Rows from block 10, named by matrix and row number. Rows with one number belong to one neuron. Each number is 200 + 30 x the weight over its row's rms, rounded and kept within 0 to 999. All counts start at 0. After the name is the row's rms in percent of the matrix's.
# fc1: MLP up (model.blocks.10.mlp.fc1.weight, 1280x320), inputs 80-159
# fc2: MLP down (model.blocks.10.mlp.fc2.weight, 320x1280, transposed), outputs 80-159
fc1.321,095,216,228,178,194,195,181,185,212,203,235,186,210,227,181,199,223,197,197,230,167,227,214,228,194,209,176,164,213,166,155,238,240,225,219,175,188,209,211,196,209,176,203,122,150,192,212,184,167,227,199,165,146,212,192,202,227,254,192,216,222,191,233,206,208,151,177,226,143,218,209,171,183,265,212,219,195,201,230,257,174
fc2.321,095,233,203,267,232,228,191,194,151,148,171,252,240,216,229,203,206,191,154,212,245,149,158,181,175,243,221,221,184,228,193,167,224,207,260,236,214,204,202,198,213,213,193,108,245,186,179,214,196,126,196,207,213,136,188,223,227,168,206,205,174,204,165,184,211,202,164,158,218,175,233,190,212,214,180,228,191,205,148,153,173
fc1.322,137,225,228,175,196,153,194,197,194,239,187,186,195,159,256,161,176,203,240,209,209,226,190,212,206,211,234,190,218,243,175,272,240,173,208,268,234,124,211,205,220,194,197,270,160,188,203,205,214,183,182,165,189,192,216,194,212,184,207,171,189,100,257,206,184,243,141,220,235,251,152,252,215,187,185,199,189,191,146,183,212
fc2.322,126,186,226,257,200,212,222,195,242,168,242,185,234,214,215,133,190,185,198,230,182,183,169,246,178,177,212,164,228,226,176,210,208,204,174,142,158,211,157,200,195,167,224,159,239,219,168,157,220,197,235,190,211,200,195,224,206,182,260,190,225,227,153,245,130,173,185,211,206,190,196,188,269,242,192,181,207,223,241,186,196
fc1.323,105,199,206,168,163,217,219,162,187,169,200,183,213,203,213,188,183,135,219,233,201,169,250,205,186,198,184,230,198,195,190,165,171,207,177,200,176,248,148,201,200,190,202,232,202,204,195,184,203,204,217,257,141,171,224,151,239,248,190,188,170,214,163,221,149,212,156,183,202,255,182,164,127,248,197,199,158,210,231,214,190
fc2.323,099,171,196,206,233,240,169,196,183,183,156,184,205,216,227,175,225,236,197,237,208,279,204,263,202,218,251,219,251,249,200,141,179,211,205,218,165,164,240,178,208,169,232,188,223,194,197,235,175,154,173,222,238,225,222,222,238,175,206,171,154,290,221,232,200,178,220,182,202,242,203,226,251,254,143,199,199,152,203,183,183
fc1.324,064,170,223,163,180,172,203,224,188,246,247,246,217,234,210,182,233,124,215,259,212,231,183,198,188,226,256,135,165,155,198,234,235,202,170,205,158,168,152,163,222,158,204,191,202,264,184,278,188,255,204,224,260,157,183,202,247,211,226,209,177,178,212,194,209,252,171,192,196,224,212,179,167,206,170,275,179,219,170,238,181
fc2.324,065,231,159,231,182,187,192,227,177,226,203,216,171,189,277,232,157,247,205,144,258,239,219,236,248,238,171,220,254,216,201,223,200,197,185,203,229,235,232,236,164,201,144,154,226,181,218,158,223,176,183,229,171,198,222,221,186,223,165,167,188,163,181,194,218,201,265,225,203,236,134,181,201,219,182,190,239,217,184,171,228
fc1.325,096,180,244,174,220,220,202,250,176,227,190,185,207,165,194,217,148,220,189,154,197,205,189,138,182,200,171,157,153,220,198,214,211,183,263,203,188,171,145,172,256,216,205,159,172,243,197,250,154,258,245,232,201,180,228,214,148,191,191,141,251,206,191,185,131,136,197,179,203,182,193,197,203,219,229,198,194,177,204,194,176
fc2.325,102,191,145,241,250,180,234,169,195,213,166,218,275,233,184,211,211,177,212,288,240,204,188,190,199,200,164,161,235,180,196,166,237,190,166,201,221,233,310,165,123,161,200,179,195,147,187,148,247,185,152,224,230,196,186,205,245,185,230,172,195,171,221,205,219,207,185,217,215,234,171,207,235,196,172,173,126,159,178,197,228
fc1.326,047,174,222,207,189,206,209,178,177,195,195,198,144,245,218,172,125,209,189,175,224,225,191,172,213,220,203,266,232,207,201,233,170,178,223,214,219,236,206,173,169,182,228,198,201,230,236,160,129,185,244,230,204,189,190,206,250,189,220,247,180,230,200,193,254,215,195,199,188,219,170,191,182,227,247,174,199,124,175,204,235
fc2.326,048,179,174,205,238,203,173,267,178,159,202,186,203,157,155,175,223,213,208,167,194,204,217,224,164,167,248,184,193,202,164,171,207,179,208,169,152,202,195,229,206,230,174,212,165,178,193,186,217,190,210,178,152,213,149,211,198,187,214,188,191,169,207,269,189,181,195,230,218,188,246,170,240,183,193,174,231,204,225,206,168
fc1.327,114,257,194,279,188,163,189,201,257,202,160,206,217,208,197,185,198,239,251,197,215,194,213,204,196,187,158,197,188,204,206,224,198,243,162,178,202,225,191,207,166,172,215,244,130,196,215,151,197,219,225,167,187,155,167,189,159,237,159,195,183,179,213,149,173,226,257,180,251,245,259,223,191,149,238,199,144,208,223,198,153
fc2.327,111,129,266,171,166,256,233,188,176,193,200,218,208,192,188,208,227,197,259,175,200,224,195,218,204,175,198,134,253,206,217,190,207,172,167,226,148,222,226,153,227,183,189,222,205,181,205,198,150,144,239,222,205,271,197,215,174,215,231,217,210,220,234,190,249,194,223,250,187,178,176,207,177,244,134,174,184,160,227,211,220
fc1.328,118,145,210,204,197,212,215,247,236,158,211,167,182,138,189,207,217,243,198,173,202,208,255,213,228,177,175,174,147,204,164,194,140,159,180,194,159,224,213,198,157,176,196,193,195,205,190,214,200,185,223,201,208,187,189,188,174,210,224,223,181,212,207,195,174,196,155,217,185,194,202,263,206,207,172,180,239,172,224,205,170
fc2.328,123,203,238,245,190,178,178,198,209,183,178,180,157,171,217,184,161,263,147,195,187,154,248,261,201,186,134,179,189,163,185,237,176,162,191,131,185,190,154,187,201,185,208,215,194,219,274,219,198,174,211,158,247,224,197,191,147,229,225,212,221,166,195,218,215,175,222,233,214,161,195,203,204,198,194,249,242,164,281,202,203
fc1.329,092,188,211,207,167,234,252,218,242,174,198,227,172,212,167,245,234,204,231,174,181,224,203,153,219,243,136,147,231,202,197,151,161,155,216,229,154,193,172,254,210,248,222,195,270,233,200,156,163,215,228,216,196,203,177,208,165,203,246,229,226,203,211,218,206,185,165,202,176,213,173,178,222,246,270,225,269,233,253,174,238
fc2.329,095,193,162,193,209,189,256,195,152,195,189,187,172,138,216,171,154,220,200,222,191,240,181,191,188,206,247,201,177,166,178,258,211,209,174,183,242,205,207,206,186,201,166,208,185,164,204,189,210,237,224,195,146,249,141,186,240,190,267,191,214,190,271,185,194,182,223,216,182,187,171,266,181,201,174,267,211,174,212,253,217
fc1.330,102,181,224,250,233,167,209,153,163,158,151,273,199,147,244,204,224,235,169,199,223,189,168,174,220,210,229,176,177,174,131,252,147,207,204,200,203,226,252,144,184,179,162,177,210,201,227,205,164,204,223,149,229,207,204,171,200,175,177,217,203,210,169,217,167,201,154,191,183,181,176,196,207,191,228,209,173,159,181,175,218
fc2.330,102,198,206,190,138,269,163,181,189,186,210,188,144,176,204,232,193,238,228,176,190,225,232,222,109,218,162,227,124,245,166,185,192,167,155,198,195,140,230,164,204,199,273,170,176,203,146,222,235,248,271,222,196,211,205,218,217,186,202,214,184,166,192,237,205,219,198,181,184,202,203,184,199,232,229,199,242,161,178,194,196
fc1.331,103,191,194,185,167,259,165,151,151,209,182,198,177,175,202,191,220,217,148,195,191,181,249,211,161,239,206,228,209,179,245,226,245,232,158,231,221,148,229,203,200,222,234,207,189,225,262,214,169,133,246,268,162,203,266,135,245,210,205,171,191,200,187,186,198,199,204,282,203,184,189,254,204,159,169,206,216,131,224,199,227
fc2.331,100,169,176,225,158,180,253,217,247,179,184,206,217,190,189,187,216,160,276,140,188,207,167,242,208,175,188,186,169,198,228,162,165,226,259,184,195,221,202,244,197,192,181,148,202,236,152,150,117,176,216,233,206,143,162,235,197,196,181,241,174,212,190,165,219,176,190,169,190,139,193,199,188,217,180,199,202,162,218,175,169
fc1.332,132,196,232,147,183,184,191,194,156,219,223,193,150,131,212,247,183,207,207,200,256,179,198,196,229,190,212,160,259,203,121,208,252,202,220,232,181,156,188,206,245,248,160,213,185,206,190,180,175,178,187,173,173,138,213,136,220,168,186,183,180,222,172,163,223,181,147,219,228,205,188,190,203,192,234,187,180,264,226,227,199
fc2.332,127,227,209,248,166,225,226,185,200,219,166,223,187,160,153,226,189,218,253,146,179,193,185,176,242,155,249,197,209,177,202,256,195,211,221,258,214,268,191,162,218,191,207,151,237,228,265,196,183,196,229,206,237,215,215,255,194,169,227,216,284,234,162,182,243,212,211,226,208,199,258,169,241,197,213,238,208,171,171,169,177
fc1.333,108,258,227,264,181,205,253,201,207,165,215,172,188,234,233,199,219,175,182,219,203,226,242,216,194,172,242,195,137,192,182,230,213,227,208,191,252,224,224,171,171,228,191,171,199,199,164,210,224,171,182,233,187,187,203,157,195,191,164,171,208,235,140,188,205,233,183,205,128,253,189,189,149,196,180,201,163,201,161,221,184
fc2.333,112,203,215,203,223,177,171,133,182,211,174,202,202,201,206,190,197,211,200,220,169,196,219,207,184,231,179,199,214,216,130,206,176,238,208,191,196,164,181,183,216,240,212,267,227,198,218,181,146,200,242,226,227,172,205,246,238,191,247,221,263,164,255,183,239,213,203,250,139,168,234,229,220,178,163,196,209,219,176,196,178
fc1.334,081,207,247,275,242,216,193,225,227,217,163,214,195,235,178,162,207,185,272,216,233,165,232,226,198,209,195,267,244,215,236,182,172,239,215,169,233,192,205,210,192,199,207,175,227,183,203,197,254,196,222,209,162,227,187,192,223,242,237,238,174,236,178,150,211,236,231,174,187,181,221,214,209,181,209,177,193,187,205,201,130
fc2.334,080,158,223,123,192,207,217,174,198,169,192,249,219,185,185,193,181,227,177,203,226,207,158,224,171,245,214,176,133,177,217,207,231,203,182,209,241,173,173,147,222,142,209,211,187,194,200,171,185,234,207,173,146,203,198,179,205,159,202,210,233,178,230,242,215,206,156,206,191,217,184,208,181,182,189,194,212,206,229,200,165
fc1.335,056,222,118,232,232,179,249,199,185,161,229,232,206,236,240,226,170,269,155,200,193,197,239,151,211,201,182,230,202,222,161,175,221,202,201,219,141,173,194,195,218,198,279,210,268,211,200,229,224,205,195,212,178,220,172,175,185,158,149,257,149,186,200,194,247,267,198,176,160,211,200,197,236,254,163,168,247,201,212,228,233
fc2.335,056,200,188,206,153,195,201,252,172,225,133,163,235,230,210,141,194,163,254,174,224,203,126,208,191,138,205,177,249,200,257,201,232,171,168,168,229,170,182,189,209,169,149,183,175,201,200,269,107,221,206,160,262,193,186,226,170,199,192,212,193,222,207,192,152,147,216,192,217,177,230,172,151,203,210,190,163,185,204,179,218
fc1.336,095,259,199,263,246,238,197,207,177,231,207,196,149,201,165,228,155,221,149,197,182,160,188,187,211,199,229,189,264,210,230,156,208,216,186,206,193,166,184,170,179,186,218,149,216,165,172,256,246,262,226,171,214,227,173,230,205,205,230,116,227,202,237,187,195,234,180,218,227,194,198,224,234,230,181,239,234,256,260,194,146
fc2.336,101,160,222,145,209,176,188,157,185,196,212,245,209,214,220,155,192,181,152,190,222,160,210,228,164,183,231,141,248,160,219,199,197,178,189,206,216,228,173,144,252,173,173,290,143,236,249,173,192,189,223,186,179,242,187,228,148,192,234,214,214,154,217,184,236,202,214,211,209,212,271,212,242,198,263,225,163,233,182,183,183
fc1.337,060,246,177,218,216,209,193,193,227,191,278,221,235,220,183,234,273,217,240,203,195,173,211,205,191,234,165,212,211,230,190,228,152,230,222,216,175,139,178,233,207,194,206,232,250,205,228,175,206,215,191,206,212,220,198,167,194,157,222,210,162,151,200,228,246,173,205,214,224,230,216,150,188,201,170,222,259,212,207,213,174
fc2.337,063,134,178,229,166,154,244,210,201,241,213,193,213,156,194,150,174,228,165,164,221,229,210,201,188,239,243,141,231,182,253,261,207,245,241,173,188,235,239,192,178,203,203,167,197,247,246,227,228,230,236,206,261,204,188,169,177,205,169,191,192,215,182,218,142,182,175,187,179,208,247,203,192,199,221,176,183,192,192,150,194
fc1.338,129,221,231,176,169,197,234,219,147,182,198,207,169,241,289,186,158,254,170,220,228,157,193,236,169,233,207,197,260,165,218,166,221,210,201,231,227,181,191,234,226,190,197,171,208,232,250,200,174,238,233,228,193,197,148,189,163,159,174,202,204,157,202,168,209,176,182,207,246,212,250,203,246,235,191,180,177,187,164,190,194
fc2.338,127,190,180,145,189,209,223,269,156,207,168,229,244,148,200,189,177,214,218,185,203,166,218,191,205,184,172,161,235,227,184,161,203,227,176,216,151,244,189,243,193,122,206,178,179,190,142,165,211,203,199,183,235,174,183,175,217,167,205,170,244,210,242,267,188,218,154,242,161,230,178,214,221,163,140,194,234,179,182,202,232
fc1.339,124,238,253,190,205,164,173,185,174,243,194,231,234,161,206,205,162,175,190,163,193,189,161,190,190,190,227,225,215,244,171,220,212,180,197,260,202,208,151,189,226,218,109,262,244,187,182,206,188,184,170,186,228,186,178,114,183,205,181,178,206,173,254,194,201,193,200,197,212,205,193,232,212,178,169,226,199,185,192,217,202
fc2.339,128,287,164,226,257,240,221,176,225,215,218,217,169,206,157,215,231,170,205,224,175,196,202,222,171,160,166,201,175,222,200,192,214,230,156,186,179,197,225,241,211,199,217,248,260,265,193,233,192,212,176,178,201,195,253,177,264,164,243,192,224,219,196,118,217,155,185,189,176,192,224,218,243,200,206,213,124,204,164,243,180
fc1.340,081,173,203,222,168,236,160,207,163,173,227,187,215,185,239,161,209,187,198,220,234,144,185,192,153,178,207,244,190,119,185,241,195,169,174,229,186,184,170,200,139,192,186,200,149,222,200,229,209,245,221,262,205,199,255,246,208,173,210,234,199,113,137,223,207,243,218,228,232,220,185,170,202,223,174,158,185,192,186,213,175
fc2.340,079,221,225,222,192,196,154,191,193,180,174,239,209,208,215,181,179,189,213,173,201,178,217,215,197,159,213,220,238,243,226,199,226,203,194,193,171,95,127,158,196,246,201,182,166,172,210,191,241,179,247,151,229,256,158,168,194,244,160,149,207,187,175,210,251,263,212,199,223,178,221,195,239,268,232,203,215,164,250,232,208
fc1.341,076,191,237,213,232,143,208,243,184,209,156,233,220,258,210,230,233,213,178,238,215,167,192,226,165,221,186,153,267,232,200,203,201,175,206,260,180,236,175,177,232,210,211,186,182,225,214,164,208,175,236,134,226,218,198,217,239,129,244,163,203,208,159,162,241,238,202,261,211,196,171,261,195,168,233,218,204,214,204,196,214
fc2.341,081,169,184,281,178,253,160,172,171,144,254,175,197,201,196,196,243,188,214,199,183,155,158,207,223,181,171,205,176,178,236,235,203,189,250,178,227,177,163,224,190,211,122,240,206,144,245,150,212,230,180,202,140,155,201,215,147,254,178,185,237,118,217,218,186,205,180,167,214,164,214,181,176,214,183,213,265,161,176,227,152
fc1.342,060,207,233,183,191,191,189,217,182,188,243,236,201,211,199,218,198,220,187,203,230,240,223,240,137,212,169,125,234,161,188,213,202,167,232,201,128,177,128,214,232,189,221,214,202,190,180,239,196,177,223,199,190,177,212,174,181,163,190,206,187,178,168,225,212,155,161,212,212,166,248,206,202,195,195,245,205,177,197,252,207
fc2.342,065,222,175,254,227,226,244,217,192,149,159,235,179,201,121,219,160,192,156,213,208,195,184,199,166,228,209,203,210,222,214,186,191,189,211,190,182,164,188,178,221,209,192,167,212,211,245,201,203,221,188,147,206,149,184,189,255,223,208,202,155,208,186,205,203,222,167,220,184,178,230,216,217,219,174,124,165,144,213,172,200
fc1.343,088,208,210,247,178,189,228,225,138,195,183,246,242,205,198,231,192,172,144,202,184,197,182,215,175,211,215,205,221,226,239,240,156,141,199,257,176,220,232,199,159,204,228,199,215,213,174,262,193,211,156,185,204,257,200,227,214,188,178,204,188,197,236,181,287,209,243,118,196,167,251,247,193,262,188,204,229,145,199,230,183
fc2.343,085,231,207,153,210,236,219,208,226,241,243,261,179,202,181,214,238,181,232,177,201,154,201,198,240,183,180,186,170,196,132,195,275,184,191,138,226,259,197,202,198,241,219,192,200,192,179,189,195,172,233,196,256,191,206,162,200,234,212,252,243,228,147,265,130,168,227,258,157,186,193,232,211,225,187,174,163,273,211,191,233
fc1.344,084,214,205,199,190,168,257,169,191,159,228,198,171,209,170,205,222,173,229,235,232,204,186,197,207,169,188,209,226,227,222,229,145,248,189,210,184,172,188,197,182,198,167,156,149,192,218,274,185,125,177,180,232,205,177,173,204,229,193,183,175,192,263,122,151,270,226,210,217,209,168,232,177,162,204,160,247,181,235,227,195
fc2.344,083,214,277,191,258,238,266,203,174,216,203,211,198,231,162,164,245,261,210,166,217,235,223,256,176,217,231,189,199,217,185,153,140,125,207,264,183,254,202,216,227,277,183,239,179,182,178,186,207,215,166,227,141,179,164,182,193,174,183,199,225,140,119,175,225,137,154,211,195,207,185,145,219,181,153,221,188,233,174,187,246
fc1.345,145,241,229,133,187,185,192,226,210,203,155,251,168,160,203,211,220,160,225,230,180,154,212,201,175,181,178,151,192,155,183,174,206,204,211,226,170,145,172,247,223,254,134,238,194,194,203,160,231,147,207,231,145,195,183,161,159,242,168,185,196,174,177,204,200,178,215,134,200,239,198,233,260,170,188,208,182,254,165,197,231
fc2.345,151,202,213,228,249,175,176,190,211,221,253,201,227,212,198,207,205,217,182,254,162,213,193,241,239,207,271,202,174,149,246,248,223,213,195,222,145,199,218,182,183,184,214,167,199,166,178,254,233,222,194,181,181,261,178,194,280,143,155,254,197,208,168,199,275,198,242,239,184,209,167,180,184,198,222,171,208,119,217,182,195
fc1.346,065,175,204,237,225,107,241,210,202,191,181,173,175,223,192,118,202,159,212,157,157,249,181,248,187,188,192,161,202,231,177,225,200,185,200,189,132,193,172,255,210,165,183,176,254,240,149,197,190,175,195,203,186,210,246,153,181,181,215,247,192,162,157,193,231,189,215,211,200,224,243,160,160,183,122,201,229,214,204,183,180
fc2.346,063,240,245,165,141,259,190,218,202,232,218,188,201,148,179,241,212,221,181,163,199,199,150,185,181,234,186,185,201,164,213,224,216,231,183,257,226,153,200,208,198,152,179,174,229,168,220,228,212,174,209,197,157,184,183,197,164,212,219,114,192,223,235,216,181,162,182,192,164,172,192,233,166,215,237,266,158,172,222,210,221
fc1.347,115,220,202,208,186,212,244,195,186,167,215,215,213,146,212,222,213,179,236,188,195,165,238,210,257,185,178,209,227,199,205,217,204,220,156,148,162,171,242,215,210,208,235,206,151,233,196,219,184,199,161,213,197,180,196,209,188,225,179,204,180,205,168,251,193,183,183,234,179,202,224,171,201,208,173,139,183,182,167,170,232
fc2.347,120,200,247,198,168,218,246,185,204,209,124,175,218,231,199,194,229,217,220,187,189,219,189,197,153,197,165,242,215,256,210,244,201,152,210,226,227,157,239,181,185,232,214,138,169,211,247,197,239,154,236,203,216,177,212,178,207,248,227,172,222,274,208,213,142,212,196,209,182,211,238,191,197,222,184,239,204,180,215,213,238
fc1.348,090,213,178,216,196,222,233,161,154,178,226,167,207,164,194,188,241,238,157,201,162,204,225,161,224,188,164,223,216,176,231,179,188,195,200,180,206,198,151,202,194,218,172,174,195,230,119,201,174,189,217,202,168,160,206,192,172,145,187,182,194,178,234,177,207,218,211,211,193,241,238,208,238,203,162,177,214,194,192,262,184
fc2.348,097,180,204,172,167,186,257,202,225,204,144,210,236,264,208,203,173,191,170,159,230,190,167,209,169,228,276,223,269,167,160,177,215,170,190,217,234,214,206,198,200,266,171,191,185,229,132,242,213,195,219,175,210,180,199,205,177,190,200,199,188,188,223,171,196,264,210,233,198,159,131,138,102,166,171,210,149,194,202,189,234
fc1.349,110,239,209,194,192,219,166,161,208,254,232,180,163,205,190,211,206,148,188,219,186,189,204,179,231,283,166,146,219,212,236,186,189,237,169,190,183,215,245,242,228,140,230,207,150,172,166,222,185,182,209,192,191,178,224,243,199,223,161,223,219,221,199,213,172,224,131,242,191,209,217,204,221,244,180,210,216,209,191,210,182
fc2.349,109,216,209,162,176,218,225,234,168,174,183,185,227,191,226,230,154,184,271,243,221,253,245,213,195,213,203,226,208,191,175,210,218,183,245,197,185,129,176,202,158,256,144,205,217,197,217,271,177,156,219,204,193,177,217,188,231,229,152,187,192,223,201,182,228,200,271,266,235,182,217,228,197,182,188,186,190,201,249,178,251
fc1.350,088,195,222,193,242,193,150,226,173,156,210,191,213,178,193,198,157,189,230,242,170,209,172,165,239,210,230,205,185,208,181,174,219,161,205,196,159,217,209,249,231,200,165,197,228,193,286,210,187,216,186,150,218,209,129,186,198,256,216,189,166,205,168,151,166,174,167,208,192,204,131,164,233,230,224,203,189,216,145,101,205
fc2.350,084,177,162,186,183,201,219,167,198,227,203,196,131,237,251,265,185,222,264,178,216,226,216,197,221,186,218,257,224,224,194,228,234,175,198,197,200,224,158,192,167,236,160,179,301,225,253,168,223,197,242,208,208,182,173,182,169,241,198,198,218,240,227,215,204,222,206,213,158,183,234,217,136,161,183,181,207,212,171,193,230
fc1.351,130,219,226,198,191,185,208,216,151,227,196,193,227,221,191,149,162,192,245,158,138,188,184,251,138,173,226,220,200,203,205,281,168,102,155,235,200,161,233,208,163,121,189,165,229,228,224,168,185,181,195,196,90,213,241,206,215,198,165,176,226,223,197,198,225,231,225,149,198,218,165,280,187,222,187,184,164,201,209,212,225
fc2.351,134,187,222,183,239,195,215,195,225,203,239,222,201,194,179,212,193,203,179,202,240,274,211,190,137,186,206,208,172,157,158,181,203,172,205,170,175,169,184,250,233,246,197,194,171,222,251,178,187,224,178,235,186,202,233,175,198,237,193,231,173,195,185,265,213,215,187,236,187,209,141,265,182,170,127,155,129,242,230,208,198
fc1.352,073,184,185,160,180,171,161,194,186,182,174,221,239,236,206,191,193,186,231,254,173,156,188,188,192,217,172,213,260,194,232,244,180,249,187,171,181,221,208,201,126,225,129,202,192,214,208,166,196,222,169,197,170,177,181,174,142,188,184,202,185,168,179,205,200,185,202,261,234,223,232,210,217,202,229,182,203,241,180,181,182
fc2.352,070,192,183,221,224,230,217,207,194,197,213,187,228,168,158,207,241,219,228,198,183,198,242,195,199,205,215,150,148,196,205,182,159,203,219,254,244,195,210,185,265,239,192,201,252,238,159,247,229,187,226,202,206,188,245,208,215,207,180,181,225,224,227,255,200,251,159,100,148,242,158,182,205,222,184,223,195,255,262,187,224
fc1.353,123,263,176,186,170,184,201,234,217,208,192,197,239,163,183,185,163,164,201,200,157,130,193,209,224,196,216,198,195,234,205,145,171,172,179,230,194,187,206,186,211,209,148,101,208,172,202,249,235,168,209,189,192,154,144,183,224,269,238,209,208,212,176,199,208,188,156,218,213,202,173,165,199,216,152,211,155,179,252,188,210
fc2.353,113,183,213,202,187,174,178,169,196,231,215,224,165,223,209,193,219,219,178,214,240,170,236,258,162,202,173,235,172,201,242,193,185,186,189,192,176,133,185,208,205,215,239,217,202,197,157,179,253,216,202,204,207,200,184,217,215,213,180,198,199,199,231,145,299,201,172,222,162,170,202,227,231,116,198,207,144,154,175,231,218
fc1.354,115,148,176,181,222,188,200,198,234,273,244,200,214,242,169,273,262,245,186,194,212,203,222,183,198,182,245,208,236,195,158,198,222,213,198,179,240,215,226,150,184,238,238,216,205,224,168,234,153,201,174,267,160,217,238,241,220,210,236,242,178,228,209,230,160,216,202,197,183,160,217,185,214,220,175,226,141,170,213,190,234
fc2.354,123,190,274,270,261,209,173,223,170,215,192,229,216,160,224,155,146,230,192,185,170,177,232,183,177,259,206,211,193,186,224,162,193,153,211,276,217,207,255,214,169,229,153,212,236,225,228,194,176,202,171,182,139,209,183,222,209,226,178,162,205,177,157,201,238,158,212,189,229,197,193,188,214,208,279,179,188,187,134,198,207
fc1.355,171,171,208,205,181,278,211,190,172,252,179,211,215,177,197,188,175,194,177,204,257,185,229,205,218,167,232,208,170,144,184,281,172,272,178,240,190,165,221,214,137,266,192,221,180,226,227,186,190,222,196,187,177,230,195,147,195,180,232,144,179,221,193,169,157,211,231,242,212,181,153,169,197,230,230,210,269,229,204,206,207
fc2.355,169,219,223,231,209,169,211,181,230,143,207,184,162,246,172,249,247,217,228,189,188,217,212,257,198,189,139,242,185,237,180,183,226,196,158,274,202,231,203,194,284,71,252,171,207,207,164,214,137,193,144,208,203,212,224,239,153,231,190,213,212,265,225,193,204,227,224,195,157,199,254,185,211,236,207,214,138,178,208,177,208
fc1.356,085,206,262,188,217,206,245,190,179,155,224,231,139,169,201,204,173,207,219,215,231,168,172,151,229,207,173,161,185,199,206,194,228,209,185,170,222,210,167,205,198,201,170,194,186,200,264,262,161,200,182,147,218,184,170,167,173,223,214,205,233,199,244,207,172,193,177,187,213,229,151,169,221,173,167,205,112,223,194,203,185
fc2.356,086,266,215,244,222,169,164,215,211,218,186,240,228,210,242,132,180,235,209,234,188,170,216,190,147,154,239,211,187,174,104,156,134,204,223,213,210,224,233,178,200,153,221,207,176,201,209,201,189,208,221,195,206,205,191,200,247,152,239,197,168,198,247,209,198,201,222,112,220,193,233,264,197,201,173,221,183,211,222,256,151
fc1.357,084,216,218,217,170,170,162,214,215,185,190,197,286,175,144,209,232,259,148,208,182,251,246,161,206,209,286,240,205,195,190,222,169,195,219,152,243,237,172,189,177,222,224,167,192,223,220,198,204,284,225,202,168,258,166,245,152,123,235,180,208,235,143,185,199,186,154,235,198,221,199,258,226,221,178,155,226,141,215,170,202
fc2.357,087,211,164,180,209,237,192,228,174,210,205,212,206,222,239,248,172,235,173,191,180,200,156,206,239,187,168,186,187,184,243,200,185,189,182,186,136,159,277,141,207,177,221,190,184,228,136,146,189,233,207,239,218,236,274,134,247,219,181,214,199,174,165,222,181,176,189,177,219,182,215,156,182,209,172,269,182,227,158,199,220
fc1.358,074,200,208,197,191,212,147,188,218,231,178,231,198,233,195,197,178,190,159,151,204,202,217,158,200,201,225,195,199,154,208,160,150,184,208,203,207,178,236,179,206,176,175,188,179,147,183,233,172,186,198,178,224,209,138,239,188,197,218,235,234,158,171,226,195,218,157,265,249,224,161,191,213,263,168,194,229,203,233,168,227
fc2.358,070,185,172,223,151,202,242,191,220,177,242,242,233,217,176,177,191,201,201,186,204,177,165,187,274,246,210,169,233,174,186,150,183,178,177,173,180,171,270,172,244,209,145,238,256,218,194,206,212,226,198,214,190,226,197,206,235,247,197,208,204,230,246,212,223,174,229,204,138,170,202,234,226,175,200,189,209,190,172,160,211
fc1.359,146,233,254,214,106,271,204,202,232,203,215,160,211,202,191,182,199,153,106,232,161,263,166,180,175,237,171,206,203,186,177,256,236,195,223,224,184,226,195,172,191,172,174,196,216,196,187,185,175,260,194,143,123,221,190,177,205,215,232,217,179,154,213,213,267,186,155,193,206,199,228,181,179,164,187,149,203,194,233,175,190
fc2.359,136,179,218,236,152,176,239,184,162,201,197,190,207,202,181,183,177,206,163,151,231,185,241,206,206,222,205,223,161,181,218,223,208,202,183,172,211,166,240,231,195,181,181,216,228,207,222,200,182,236,154,172,261,181,204,118,233,219,249,173,160,137,200,157,187,242,224,180,193,212,189,261,227,170,252,203,168,185,208,158,218
fc1.360,115,207,164,260,188,169,181,224,218,168,190,207,173,183,187,244,202,197,168,232,196,214,181,211,154,183,239,179,166,202,174,257,198,287,209,253,163,170,200,190,231,239,198,254,179,189,182,200,168,219,203,179,214,209,152,210,195,207,229,175,251,189,224,183,212,209,160,212,184,190,241,217,198,196,186,197,197,246,206,195,244
fc2.360,117,221,186,215,139,164,155,176,229,216,217,182,189,170,238,159,223,249,172,176,189,238,199,238,247,229,213,222,227,195,201,181,215,157,215,201,132,160,211,179,146,211,239,241,205,148,178,212,221,211,202,206,171,178,219,151,187,161,175,149,202,138,234,223,172,150,267,250,194,227,188,195,250,183,187,194,220,243,192,228,187
fc1.361,078,200,172,198,196,246,175,175,215,228,195,220,211,185,255,139,225,210,160,235,214,202,130,173,195,202,156,199,256,171,157,242,225,248,224,225,193,237,198,200,217,202,190,184,231,165,220,196,229,208,237,192,195,218,202,183,232,229,155,204,211,226,161,227,234,212,225,129,179,183,245,211,221,202,213,220,195,254,183,194,202
fc2.361,075,187,252,226,257,196,206,160,158,232,203,212,199,193,203,213,187,217,235,150,138,220,228,226,215,249,150,178,159,141,207,242,175,190,215,188,207,198,230,209,236,208,210,202,210,201,213,164,221,172,218,202,212,216,178,191,260,162,248,257,175,191,149,221,147,173,214,189,252,211,171,218,159,216,188,224,165,143,173,245,167
fc1.362,059,168,154,223,152,207,177,229,232,163,188,174,284,117,207,230,213,208,198,207,228,181,194,204,216,164,209,194,208,181,211,176,227,223,205,199,179,195,183,185,159,185,252,184,158,183,216,186,186,238,185,184,238,218,172,214,226,203,187,198,245,179,148,204,248,159,238,197,180,235,152,147,172,188,176,205,183,216,268,227,203
fc2.362,060,223,238,165,196,189,189,153,206,171,230,189,249,251,232,227,237,236,183,248,180,209,184,130,213,266,201,160,195,240,195,180,200,199,192,184,186,213,189,183,230,210,213,191,198,206,151,190,203,190,189,233,212,228,189,185,193,229,210,213,149,217,207,197,103,241,171,182,188,228,217,158,201,191,229,240,184,205,178,192,212
fc1.363,089,188,229,213,199,162,215,164,197,227,231,197,247,227,273,193,223,226,235,139,195,210,220,202,199,179,166,189,143,243,197,140,210,209,223,163,186,204,175,192,195,234,195,227,224,239,188,185,172,241,191,214,223,210,165,218,218,220,177,159,213,129,236,147,207,220,218,205,195,254,217,221,214,188,181,223,216,236,248,218,193
fc2.363,094,189,209,216,202,241,203,200,180,169,180,226,170,217,217,164,183,194,183,174,204,251,201,176,207,191,206,174,241,220,175,172,228,241,176,187,220,193,206,219,217,171,201,206,128,188,191,195,190,195,213,220,182,209,220,174,202,159,202,213,180,163,186,226,214,217,199,158,194,211,182,210,201,172,206,180,234,246,196,210,190